From a checkpoint of a small image flow-matching model.
Model: norm layernorm, moe top_k, num experts 4, patch size [8, 8], layers 12.
Training: adam_atan2 at rate 0.00091, batches of 128.
Data: trained on stained colorectal tissue patches (NCT-CRC-HE-100K), 51.0 epochs.
Rows from block 9 of a small image flow-matching model, named by matrix and row number. Rows with one number within an expert belong to one neuron, the router's apart. Each number is 50 + 15 x the weight over its row's rms, rounded and kept within 0 to 99. All counts start at 0. After the name is the row's rms in percent of the matrix's.
Before each expert's rows are labels from the 100 images, of 14976 (inputs lightly noised), where the router gives the expert most weight on average: "top examples" is what is common among them; "patch colour" is the nearest of a few named colours to the mean colour under the peak. Only what is clearly more common there than usual is listed. The data: stained colorectal tissue patches (NCT-CRC-HE-100K).
# router: router (model.blocks.9.mlp.router.weight, 4x320), inputs 0-106
# up: expert up (model.blocks.9.mlp.up, 4x160x320), inputs 0-106
# down: expert down (model.blocks.9.mlp.down, 4x320x160, transposed), outputs 0-106

# expert 1
top examples: tissue: lymphocytes
patch colour: grey
router.1 115:60 74 50 48 61 68 61 62 60 37 55 37 60 52 55 35 64 53 27 61 65 65 48 69 41 29 39 33 49 47 63 49 65 43 42 52 38 84 13 44 60 57 66 31 22 49 63 53 41 44 53 59 18 35 49 26 46 48 54 63 39 27 42 43 47 63 76 54 56 42 47 42 42 58 56 33 22 49 71 23 58 66 45 45 75 32 75 32 64 39 42 31 42 55 35 34 42 29 46 48 42 30 42 59 75 63 36
up.0 098:23 61 54 55 41 44 55 55 49 71 63 56 48 69 39 55 29 52 47 45 40 35 55 69 20 30 38 53 45 66 42 65 42 15 62 36 37 49 30 35 62 62 44 59 40 55 36 73 39 37 49 32 58 55 58 52 46 38 29 47 42 32 65 68 69 55 55 37 41 43 44 56 39 52 47 60 51 41 70 52 39 56 73 49 81 67 45 57 79 41 56 32 29 26 48 36 14 72 71 25 53 83 50 43 23 49 43
down.0 098:67 49 42 48 37 48 52 50 55 32 26 50 28 40 75 46 85 45 25 72 37 63 47 40 74 73 47 48 40 32 59 27 60 64 35 79 25 51 37 51 37 66 40 50 74 59 49 34 40 74 63 84 41 22 57 43 51 58 84 47 60 59 33 44 55 47 43 58 74 29 55 57 63 40 46 70 55 43 35 30 47 39 26 44 50 58 58 42 12 23 45 58 66 54 55 39 72 26 47 61 55 13 48 29 42 52 33
up.1 084:53 69 28 68 65 00 33 62 72 29 41 34 60 30 61 57 34 48 48 62 62 32 42 25 73 39 30 48 60 41 54 46 63 55 51 53 24 47 38 44 29 79 45 59 82 65 40 32 29 37 61 44 57 15 60 54 39 51 61 70 50 61 42 48 57 28 42 36 59 55 45 23 37 52 62 70 45 51 52 74 43 33 59 62 55 47 55 81 07 51 41 48 45 32 49 44 66 34 62 57 62 42 68 44 37 61 69
down.1 082:47 15 78 39 43 74 53 45 37 80 52 77 65 65 21 36 92 49 22 48 60 42 61 57 33 80 68 35 63 37 50 78 29 43 56 51 68 63 56 43 37 47 56 41 59 29 37 66 67 53 48 55 57 68 55 79 62 44 33 32 43 61 44 42 49 40 58 57 35 57 45 70 62 58 58 55 32 62 56 50 49 56 44 32 40 40 43 52 57 59 74 70 54 86 71 51 30 58 48 51 28 48 49 81 42 13 41
up.2 094:38 67 32 54 69 65 30 58 37 38 43 81 59 27 63 63 73 69 29 81 19 74 42 52 64 58 42 53 56 25 62 49 53 37 77 68 70 34 65 52 36 67 42 52 71 42 48 58 24 56 54 39 47 39 66 36 56 32 27 29 58 43 55 44 77 38 24 77 69 35 64 41 35 46 69 57 62 36 35 71 47 63 61 66 57 62 39 37 43 24 45 63 60 68 45 47 63 31 64 74 44 12 40 15 30 78 32
down.2 091:45 54 41 57 44 40 40 43 61 60 41 31 58 64 22 34 34 36 56 31 42 42 58 16 29 50 70 51 24 53 49 32 70 67 26 51 55 52 59 53 60 45 58 59 33 64 53 48 46 44 40 61 53 56 43 46 60 53 55 66 52 20 70 63 33 54 73 28 37 42 43 60 40 42 19 25 46 37 73 42 26 48 57 38 56 14 57 58 59 99 71 68 35 37 73 58 49 78 47 09 48 68 77 38 70 33 48

# expert 3
top examples: tissue: smooth muscle
patch colour: grey
router.3 099:61 23 62 61 26 43 47 32 48 56 35 54 48 50 36 70 52 43 82 57 39 33 46 53 53 56 73 52 65 41 24 42 35 62 57 41 62 28 72 60 38 56 46 77 62 62 34 53 85 63 42 44 78 68 38 60 47 46 32 17 77 73 43 50 28 33 29 36 55 65 63 42 56 58 38 44 73 51 36 62 39 34 33 52 25 53 25 54 54 59 47 69 56 46 79 59 51 49 37 56 63 82 60 55 33 42 63
up.0 096:49 60 43 47 40 62 49 27 70 54 63 53 69 81 58 23 41 79 37 49 51 70 68 59 34 43 54 58 56 29 55 34 44 44 13 62 54 34 48 59 51 76 53 76 59 59 32 43 38 54 40 47 46 32 79 46 84 47 66 47 26 16 41 44 69 55 32 64 43 32 47 54 40 35 60 62 49 21 64 73 34 63 53 57 49 63 62 57 52 65 32 62 09 69 46 61 47 41 60 62 33 49 45 26 50 38 47
down.0 106:56 22 66 63 44 58 36 69 48 67 34 48 41 71 61 43 47 40 44 63 70 53 20 72 59 53 53 60 72 59 39 84 40 46 57 36 39 25 63 54 58 53 26 56 49 47 45 32 68 61 49 49 72 62 32 52 52 45 24 57 59 77 69 28 20 56 48 48 43 36 46 46 41 42 46 68 61 69 33 59 55 41 50 49 42 43 33 80 67 59 29 68 48 56 55 72 50 71 59 70 47 77 47 36 43 60 41
up.1 106:72 37 35 27 67 36 59 57 29 45 41 81 62 66 32 61 70 40 45 44 25 76 47 42 22 37 48 54 38 48 63 45 63 36 49 67 22 22 55 72 61 46 54 72 71 57 24 48 53 31 71 54 64 32 90 48 58 37 69 59 23 27 43 28 40 73 47 41 43 44 48 38 62 60 61 50 45 17 55 35 57 48 52 56 41 64 59 61 52 59 44 42 51 66 43 59 29 60 40 35 32 63 52 53 52 43 51
down.1 101:62 24 70 64 56 58 26 63 44 47 21 72 46 76 48 48 73 46 38 51 38 45 49 59 43 32 39 39 46 29 57 39 46 58 34 54 41 44 47 95 80 21 43 71 61 56 20 26 91 62 40 69 65 45 49 60 72 47 17 57 51 70 70 26 21 73 55 47 38 45 42 35 50 57 40 47 39 64 52 58 60 22 55 44 44 35 54 45 22 53 33 56 43 31 49 64 35 70 37 49 40 57 49 57 45 46 18
up.2 097:63 48 32 64 48 21 40 60 41 54 51 86 40 75 53 53 58 81 14 28 58 65 44 45 68 35 52 45 49 55 33 50 51 53 39 67 50 40 61 36 53 28 46 41 65 27 40 12 56 54 45 66 41 67 44 69 47 55 28 49 65 69 73 58 35 35 22 46 42 58 76 68 74 58 64 34 59 39 46 55 28 64 50 46 55 45 45 43 43 56 30 49 52 23 48 87 66 54 31 80 36 37 50 49 32 39 60
down.2 127:46 54 58 51 63 54 64 34 69 46 58 28 56 40 69 47 51 49 68 49 60 69 57 50 09 58 44 70 33 49 52 63 55 56 55 53 53 63 32 47 32 74 52 55 32 46 56 69 49 52 40 44 39 40 66 21 51 47 54 58 41 30 66 40 55 27 74 66 53 34 41 54 10 36 45 60 55 32 54 38 50 44 36 59 51 40 34 31 37 50 67 49 50 61 20 20 49 49 66 42 54 57 50 35 59 37 60

# expert 0
top examples: tissue: tumour epithelium
patch colour: grey
router.0 066:63 56 36 37 46 37 63 93 38 56 53 61 50 12 42 27 53 37 32 32 64 43 21 55 64 37 63 60 73 65 39 50 31 25 43 76 17 35 32 60 47 47 48 39 35 35 21 57 49 44 74 68 59 37 61 69 51 56 28 55 54 49 35 34 43 31 54 31 43 54 41 71 57 56 51 56 57 43 52 67 77 49 60 58 56 56 44 66 67 81 51 46 55 36 57 19 49 61 69 73 69 36 71 39 60 37 46
up.0 112:29 31 44 37 75 13 29 31 46 70 52 67 42 32 45 37 34 55 53 64 20 55 57 00 40 77 40 52 45 53 24 35 61 36 58 76 54 54 44 70 51 54 40 41 47 39 40 55 34 67 69 50 72 44 53 77 56 33 66 71 64 56 24 46 71 30 58 21 58 51 76 52 50 43 62 48 29 27 37 63 45 53 60 59 61 72 68 56 30 63 70 50 46 39 48 46 51 39 59 76 56 54 51 36 51 48 51
down.0 083:50 45 52 36 45 46 58 55 43 63 30 50 62 36 55 32 55 54 58 13 56 44 32 29 43 74 49 52 49 51 51 40 43 62 45 72 80 41 32 44 52 67 55 41 51 48 55 28 30 56 50 74 83 39 40 73 46 19 35 41 62 17 59 53 71 44 53 53 65 56 41 76 49 43 41 70 58 80 47 57 43 70 40 54 68 65 64 33 53 82 47 38 55 44 49 52 28 52 33 34 52 36 68 65 70 49 55
up.1 085:47 64 44 31 39 54 35 45 43 83 44 33 46 60 50 69 80 36 39 65 57 42 74 47 34 52 41 52 51 55 76 32 39 42 55 68 13 30 53 36 58 60 86 55 59 51 08 44 37 40 52 56 58 29 36 34 64 68 71 52 31 45 20 41 74 46 46 50 59 42 75 49 55 60 51 71 52 55 54 45 56 57 69 42 45 47 60 69 26 78 37 56 77 19 71 39 35 18 83 34 72 61 57 35 43 59 46
down.1 093:41 34 46 65 60 53 62 71 45 19 34 75 55 44 64 47 35 35 36 49 37 46 10 65 70 35 51 45 54 40 23 69 77 52 39 32 76 68 30 34 36 53 36 46 44 58 79 56 44 57 54 54 46 74 73 76 38 51 54 55 52 43 54 50 03 43 61 46 54 61 17 46 23 60 56 45 40 42 37 43 55 51 36 42 41 75 44 50 57 24 64 42 27 73 17 47 67 63 28 63 26 22 50 56 37 48 62
up.2 090:52 79 39 46 44 52 45 54 44 63 26 62 36 47 34 60 33 43 26 58 26 66 76 58 50 33 36 52 29 54 65 76 68 62 37 60 53 60 36 56 62 84 62 62 21 36 12 65 01 63 35 38 35 35 62 45 49 52 46 35 30 34 47 39 53 75 37 56 61 62 57 61 50 35 65 74 53 21 43 44 52 72 49 49 75 44 59 43 80 50 48 50 62 50 51 29 47 56 73 60 69 67 41 31 43 45 28
down.2 103:36 60 59 64 38 34 62 76 52 39 56 13 64 28 65 40 69 40 54 52 71 54 42 51 43 73 50 70 73 56 45 25 42 53 50 43 28 30 42 38 47 42 32 33 83 77 64 35 80 55 43 57 70 39 57 35 44 61 65 52 53 63 40 61 57 42 46 30 55 32 59 31 63 48 11 60 55 64 64 35 53 39 70 51 56 54 48 55 32 50 60 45 38 35 50 65 64 49 40 46 54 51 44 60 30 70 77

# expert 2
top examples: tissue: smooth muscle; tissue: debris
patch colour: brown
router.2 112:36 29 73 72 49 46 26 16 64 50 63 40 33 49 52 57 36 47 81 43 38 48 56 39 60 56 53 58 54 49 36 45 50 67 44 40 73 50 72 64 37 25 18 45 80 59 42 37 76 61 39 32 68 69 39 60 51 35 32 35 49 73 49 59 60 48 31 57 35 68 59 46 54 62 44 67 79 56 52 46 36 29 46 52 29 59 44 34 32 50 47 61 34 36 53 81 66 51 38 59 61 83 32 42 39 40 78
up.0 109:10 57 29 30 54 35 65 65 55 23 49 48 54 69 48 56 68 33 09 29 26 61 71 23 41 20 61 50 31 56 62 44 49 76 51 76 47 59 58 45 45 55 53 44 40 46 55 67 37 32 35 49 58 40 54 58 53 54 51 56 45 34 32 52 58 27 23 66 57 50 89 45 45 47 40 42 48 33 66 56 49 65 26 67 52 73 54 49 82 47 50 61 35 22 44 55 28 44 72 60 72 44 69 31 34 58 30
down.0 088:71 50 29 75 34 46 23 45 85 47 29 52 44 37 67 36 24 59 49 56 76 59 56 48 35 64 34 83 48 62 38 57 28 34 41 18 45 37 47 50 60 35 58 48 29 49 64 65 48 53 80 50 77 58 61 60 60 53 34 45 60 51 72 56 64 74 48 59 30 55 51 47 60 69 50 81 56 39 35 53 56 29 68 26 55 43 57 62 25 57 18 44 75 48 41 50 60 60 48 37 50 61 55 46 60 45 85
up.1 097:61 57 40 53 72 47 67 24 57 67 49 60 50 48 65 33 35 72 48 58 53 70 66 57 40 62 17 60 24 49 59 42 41 57 57 64 49 17 52 34 49 68 62 48 41 49 60 56 37 50 48 32 76 29 65 50 61 51 86 57 41 08 45 29 58 62 40 45 67 58 64 47 46 27 54 58 38 19 69 64 50 36 74 60 43 74 67 47 48 32 51 46 40 63 68 52 40 75 56 32 32 14 45 26 52 54 29
down.1 095:62 47 67 62 62 43 85 43 45 63 77 11 32 22 52 44 56 37 64 31 33 42 30 48 48 63 42 57 27 53 43 52 50 63 54 46 59 55 38 36 42 57 42 51 46 25 50 43 60 48 44 60 55 57 25 56 50 50 59 49 66 43 44 39 39 53 88 06 58 63 50 56 48 43 25 51 60 56 66 51 59 62 12 47 51 40 37 45 78 54 56 64 48 63 44 50 72 63 47 60 41 56 30 44 57 50 48
up.2 104:62 32 50 50 65 52 48 20 53 58 38 64 55 23 62 62 39 49 47 50 56 73 47 56 41 51 29 60 27 38 54 51 65 45 47 48 47 35 40 49 68 46 54 49 38 27 58 48 43 53 41 43 68 42 57 55 80 57 80 60 54 49 51 54 72 60 39 43 73 40 52 56 57 37 53 61 36 00 57 51 50 37 61 70 42 70 60 43 44 50 33 37 39 53 67 66 53 62 30 50 25 52 40 33 29 60 09
down.2 116:57 72 69 46 87 26 49 69 66 36 86 34 50 70 45 35 55 60 52 58 40 22 62 31 75 62 55 31 59 74 56 28 49 56 49 59 40 27 57 26 46 46 56 22 49 74 56 27 42 30 41 56 37 55 41 57 24 55 58 50 40 59 31 51 43 43 87 41 66 75 22 29 60 41 33 33 85 51 74 48 65 59 63 64 44 76 60 57 60 39 61 72 37 42 38 42 60 62 43 55 55 66 53 46 48 53 48