{
  "train_examples": 22605,
  "objective": "flow_matching",
  "cond_dim": 256,
  "head_dim": 64,
  "layer_scale_init": 0.1,
  "moe": "top_k",
  "drop_path": 0.15,
  "moe_every": 1,
  "residual_init": "none",
  "epochs": 51.0,
  "warmup_steps": 270
}
Rows from block 9 of a small image flow-matching model, named by matrix and row number. Rows with one number within an expert belong to one neuron, the router's apart. Each number is 128 + 32 x the weight over its row's rms, rounded and kept within 0 to 255. All counts start at 0. Numbers have three digits each. After the name is the row's rms in percent of the matrix's.
Before each expert's rows are labels from the 100 images, of 14976 (inputs lightly noised), where the router gives the expert most weight on average: "colour at peak" is the nearest of a few named colours to the mean colour under the peak. Only what is clearly more common there than usual is listed. The data: stained colorectal tissue patches (NCT-CRC-HE-100K). In brackets: how many of the 100.
# router: router (model.blocks.9.mlp.router.weight, 4x320), inputs 214-319
# up: expert up (model.blocks.9.mlp.up, 4x160x320), inputs 214-319
# down: expert down (model.blocks.9.mlp.down, 4x320x160, transposed), outputs 214-319

# expert 3
colour at peak: grey (54)
router.3 099:103163112154110097195094235087113117114107132104141130123110097138122124079089100134121114111069129113124167136141118155103112097172111168059148143102110117091103102093053144169162061137125132132062137081073199133138114177108132100152093129159078173131159096119156150108133072134144126168135229127084108117197151132169
up.0 096:190167161090113133114095063129110076122091142159110157181161139112123110126158147123105078123116157133108160114118134124142124152083175081129098095153118133127191177191077169145150180115079126095141108153149107130179089102129178169074162164097177101107131170124090167104098130150119109100056115128092133132110136136109
down.0 106:094126121157118156147104232087113125109135147153204129117135134140131096097072114136113135125152154115172054123155103102143125051098148113066169127108114100124099125090089114096138113107158110152131166137078158134147138101113140067113092107187080152126129082079121142119113126136099101215209123112108104107170080179174
up.1 106:189123103079131170102139116143158161117136202125042100152143119110133103106108121109158076190155139154102208098157166077118174143139125133118124132110096129144119097096108152127135099115073105141148133124160141159120150118090152178052118144071124112124127140069105119087142161197163119160052139149117158132110070116080
down.1 101:112105167110115126145137238142091205153140160146123123097061056135152127101088152127135105126167117092111103069187130118117175108189110131074196128161139116077103133101112127170153141121170122139094150161118153162066149110137128095141117130153126155147146159113118157105115167114113133130168134110124135086161103145173
up.2 097:139081132135150175129114119123093074178163119116104185120069126102062151088062114177082215154116133096097086146093122146117122195109112149122098168046130087131144118082092105154154087114133131164130130160114160080135121099099105099076052134134076191183125106185149162187074159118119114134147107144145176096118108144129
down.2 127:124143104140131115109115082134175142065075099139141131122220161147170124225199138103118073126140144114198168112123162120194129086128184153131114073141103175140169126167172149126107152125097152118095120089142076095102129128129171181152171129087166075126098131135086117094118131098117150071092176096120111150141164141068
up.3 098:120107071099152134130146121155175100155183120150110172177113089098103131103119092144120142134095178098106127184136090143148164155125137101234162117112134129146135081112108097127125085105102105173154100113112080153111136103111119108105076131102124076183188111130134127120070074149134085119073080154092144086157145148115
down.3 095:096127123118137138088099075183149120087132112115187134141167120191116104099124118094115196123086099133119083130195128080129126175142118119138101124177143195198109156147158123065122107077121144125139151099113170130104140096080149148125080110090127122101059152143167101142140094147172184128162161148149146163124133154134
up.4 092:175128094100175127136149104176142135125097159106063101149111152151096166129135133117137115153054166156144177104156131124125118152137113136185118124060125216107104084166150158154108105124124112171151083112129152191147121118076099117097164124100100123064144087120129130086124133142161084188112121143117143137137123132065
down.4 077:126078138155069119137103165137142107123148142138116182144108154147161093130079144175144096172156171124102180100158136128156164106142146129058086122127159101114093099090097143124163105160185101096123139102101165082162193107100141174179117121194155155104196113155189127153118171130161156143132085129173149052158140139121
up.5 100:146141073125168118158123141130134126095152138121081135128120114107135103129206143115118123132153129189128153144126087088146178170060159110141128134150118130125148145168116163049117166136124099184134104087101092127121182092113128121090084088113110088131126102100197132128157160149173107132125115165194141120155084125136
down.5 088:074043139090162114150123173108130118111182131134161096095150066139110134122131116130083140117073105137116135123149147158136169125086116126179105133088152078129164158139098137152137120093111090136117107122131098112128204134105139139185062105118181201168143135108134165141112121124133135096141055150113146125076071128123

# expert 1
colour at peak: grey (97)
router.1 115:152103173115159124076169000141137089172128126138094101123161141071153124122190148113156150167172132099127138124132142115151132186097140131143151134140123152118180147143161075134069181122108128126195097103139101154084110126113084154113170122087189103092087143135119078140100116117130155098122050169138150137040139116118
up.0 098:071122093116132124130116110133139126087170135153083223139139083118154118113127146093176117075159141122081200139153115079173163108101143110154065127145106127127135104190112172150151160110105111094143098108156138113141071139152160114170155148105144137141145142161136168087113064134110164104083045174125187167154113140112
down.0 098:179172139173151113131170110151143144115110157120136057112135181113101164158149102123094192151113127127123111080127122153094089146140158133081176137088100199139154152063138100147130121132141119143106156082101177119092147089077093150094094158158142179119101109106105113172151209163168091122113117102113138118115191072133
up.1 084:141153129164148097074091115169077150146118163120164152123169164112087155174176111132132182110163115134143146179051103138153134125116126166150096126168144127137180152127169134100076125074120111148068175126104167118114112130124120192173097096173090136100119084133116138124160163181193086105151120089170118136162174108093
down.1 082:096050101130091145153154166115138117103143113094074129109087083172132117132086152111088114143106110149142134087197114127076099110120107130116162112106081110096150076134071176155142134137122187159156104157191087145161126151131155083125152119057126170132158185153106105110121096134088177159124131144030142154111070135128
up.2 094:161175159113098168140172088153106087125161164145096111194141130168155140192203099098106152096082115131134173084094094046138115097093126099137128141103107158111140156165181132122072102151057183114140101101136142119139126111098120169174141085161089133149142110110096128189076108169076062125077176150148116095135129095060
down.2 091:085119105088123083055076162103115084108096087145138159138088122109085081149093179143171144179191130112140132204143197191104161134170171141112119138071156090143124092098128164095144142098138096115129160181146121188122138110081114098104163161092187101143114116173188132113123181092171148150126131115146122147120127165205
up.3 092:152121142085195146072101085085229187099085071148107216208194157120126122135157154103131081148104133202075181117085146137131080119175188115139120110132152121047171144131091120144184139129095159184118149199087103087127122146127182156115156134104087110151070181179116125108087099095106159115120133143092158106133082109153
down.3 086:140116164160039159168159139157074123145137181122152100026111152127113153137101089088183192117161161090144101127127105087105143136097110104113129143144111161171125086116195054114053174105180124070134109092154148156155115074089110137147059123154145158136126074099114132121158101117151092118153106144173151182100170108099
up.4 083:086182096184111138086066109139115012162162158107083108123053116100088169124144151107132155101143130097113164142136103134125131138060131094145112089099150139113144104128140077159113101083113127087131098140137121039149160080168142173184117132156148158095151110185115142114082120154149125144123059126130174167120105159101
down.4 088:186096143110157094193198161117183209090062075201133185184158150086105135115088115102121123114140116129155168129102131102167124120184151163157162106144091092139142115127148165107129134120161069144134170170182113120145136187112143077135081065145135152174104188114159119129209145130109082135133141095124065100132187180090
up.5 096:159165113166138050096142110124111165147106132128074112199167156115129141139141139127134126130119162084112167146143144108146096103072213144193089142125101187160137122132161186124132091098098113122124151104101127117163178101109131148121114121119109116156137098136084132171157179112091164195098123138128142160069100100118
down.5 090:122102101081128184203098138124115093139176107090118162090140102133112120125156114143155139107158123181120113132113125144109203134202106065081091104118139096157129173153119098148140137121154111125118148138191141168105119145204134115149162145119105145111121126137144108112141100115175123110136146092146130096181137160111

# expert 2
colour at peak: brown (56)
router.2 112:107136097124099132219059217142139132101138109147139135117127160176097105102092087150064026153101121157138095143157116156111106076152125160054130157158102130132093136109066130118140078127118092119079142127104171109155112111125116129089088172120075130157136136083153108163166106073145157189143200065145095093205163162152
up.0 109:165150162109135185123138058117173094109136120115130121158133193143119097112158135119129128187087162197133218110066181095136139113151119111126107097114180139159202156087180131155127128090117095127126121159154133036167106108088144154127114092148144126157109171112108136102133132109096155156126151156078150120131104104090
down.0 088:103069128075136085087113081125118114120135152165148120125161120125166097126135096091148175100154127080142046100109171117105082138085115159093114129096103114119112143114133154093093090116115089133154161090141183153145137175128160133174102143138105140145189137132162131107147155100117147183167160138155157168112136137116
up.1 097:164144120084084116183085075150171171134103176088082147175135157160170081122140135148139111149140145111126195126084149068204149124123149166091092110108143122164135100118127140102091154134100081115127099164110087100124135161128127196116167189071128088118110112120151130079147128169136143140098131129154142194188121125086
down.1 095:171121113173143090087060161086106111094104094128174115137182153155103163166093086079105103147131127148154074170180179153118155103238145138137125065147109140151117128139048146118148123140131124129123155146056102141180130150169153106134114114143113097049107120148158115124112097116099096153156164105143122154111178154168
up.2 104:170159130106111184139103056117142132154156147116075137155134198163109059105159104172128093110107157104128172129112118076205121133088129131115060143130140159133097097157134139137083128110119090096180087182115153092175120122140080177092160181034126083109131124101132163130200140182133146162094132148133181145160079113081
down.2 116:179109124128127095121120130103101169133150127181134126179164119138091153121105102125062164164088113157094077160145107068135119155187158168173169165162090159168115169144096133177091095117102113158100080122076105145135080107131113123145094087118123092143175147170159104113095060125171100082115165122149130144146205138095
up.3 082:130072139133147181114173156112103117178147153133113145129025103075091153032086137135118152156112125115091133144083125165095139197150107117187139185073121077140148083104101102139128137117146130156180128155168164113132127120155098090067059128153096214158129090134150162148089151156106106116138093163113201091152108100114
down.3 085:143157130119133135091109086131196123075126132118130130150222128163139136214192162138151107087151148146163163135127148111191137054109186132137094038169108144156143118132166134123100133125103133109094117117114095091117099136138171187209181121129112089113128136151081113070122132147106095112065114068150078133118109154093
up.4 091:158133137133068140081157018153172116111118135126077111118126162151101144173171119149141119135091108117144163080140228145141131112161147117105064083138119159112197200141199144183112138150036157153115122128198122101136107116128158156141166096137108139143114134104119123071088155132096122126075119102103129118120086114075
down.4 064:132083175102154159150200092136116201120159146153168129144130141077113102110128163142157151097163138160153102176115128158067097131140050166119158168095098109100070105122147151111114031135169126180113165133158153115158151124122122071190160129126127131185150113117141151171178139125149163192157137119121150153171098089107
up.5 077:127152180125068164132153119122115136113098084140084127182155156139175138138148156097145064111100107159115218110130103124187114102124118067147127120173191123142142161119158184093132103063095110153108136126150150157092101117105161179114144079129123074137138185058116148108203131151137115101029199140060106166170102151125
down.5 075:108137127130117136141127145135177135099130066119125150102157090119096128135092168096135161188167198145178110141138102076132160094117140204134135071091046107092154084142126118138132131170156094085166193088132089114109157126118116188192152137141126135114140101125131108172110099162169155111136171062137090077148103176114

# expert 0
colour at peak: grey (62)
router.0 066:146167159141219094088150096149143115107150145098160143186112112082085148093150142092195190114151172116050149144114130169061123146076075122148147124147082151124175118159139136141120121121138121128128108159121105164115137084193145116196125078123115198094157093201127144174112148149159059099160112132095103167086136071099
up.0 112:163154181152136157189096125138103122150130124080083126118103103125128108172156106126100122077146176154104144106157150054150174161091110112135114127161110132139127119122152105100145125138085167149059134155119165146169180149130106129084138137160055063148139119126154140110148101125155141142118115108128177136166154154160
down.0 083:093107128093177112101061223143106127076093107140163100162112087132077186103129158168076126083131135161113043114154140111053164103126135132153113124132167135127140119157125129093158109151145139118132121131184104128141118123142158086207112105100116106140127118181097115112150164079192089127151104180062127133145188110126
up.1 085:072152128164136077131111117055103127112116102098140153097116141140141161111127158165159095152175151083123133103120126048080117092068110159182111096147151114164155134216112148142052159111088129089129136141135115163171095117149137124159172177208109083113119131114125154153105192166102103130113155160100154169152111124081
down.1 093:161121142085134190083106132151160173114133173117115119150125125099141094171162087139113181058097082133130139157077147213183142134167168133118124127152163128090108131074130123095173123099173147188126122142143175119133128127134117109067105065007131202142151131120113119112141069117174122082154104120091118123142142122158
up.2 090:070155137120143169081115073139144119142101114141064126131174130103120128157125157086155109072122122124189126098141170142105171113131158078086061106159137143091157197112175143138106110082115182157149133147114135152135127125187110106155195142118106099112146121129096150093166144117103176121098109128128154123191146041066
down.2 103:217123151172107114143166149146118142120144144123174110163077156094111136084099102176141182144131149116072199156085143069165076143087138170185223156122135120164112124151126091128105143146132083113071138132155129105096120110061184159125062117179158143188154138091131104225065143211146075112145114138154157116071115189170
up.3 092:166101100127117185136165060126176114063116152144103128184154071076129129100179146119124128069133202129132198104096084150118136141108157155116098092087148178137133137121100163110076079128136159158184093100182102082152159092094118129113149125114113116200130079121184105146096139165085067100075126137115160160148119104046
down.3 103:111133160141111092106060157197111103191111095154152145099121192179083159179092154130156177195118043075151088147112154144140124092113146088146164116180161137119140149100206114109155213128120075086059143117094133159082109117180202158184118126146113195069095136108067136105158145134179146093121091111143123070116119109166
up.4 096:094184171123118160135155170118117145122152174102113077140151127170128145121124129066136075147179096135126127101203125158104166149152144097111143158158074209150120115121103150082166121095156134121127137089170173161130131171125118105115153212055059130119177107091169129100118138175119156130113189106087120121179102161169
down.4 076:117101120108158119140094141131102141141116108152157126121049148143100138139147165167120151058128164083087077179119096130076132174127063113165133189125136055110156131128130096154070079131155120137089126147120150107109158119193101067159090097142112187158193102178172132142109154051147090112184060167115140152129116124122
up.5 113:164099096139102119228068160138116115109139145130121175181111155112125126190104172082083092186102138164148171171156117101148113162147180103128127119163085069120134159136083146121161102105133108122086102079140134173130190129141117175095125115111094139143165122090139132112154092114124112093129151116149150067127121150160
down.5 070:155092081115160162157108141149093130123125157179127165145124158095066097168167156121131169140082138101143121182086163119088096104113124079128070171174127115067196163122136127125137120135118061061122134119114108111112088131136141165227161089121197183166177172169067167117124166130148105091126121123110117155096135125123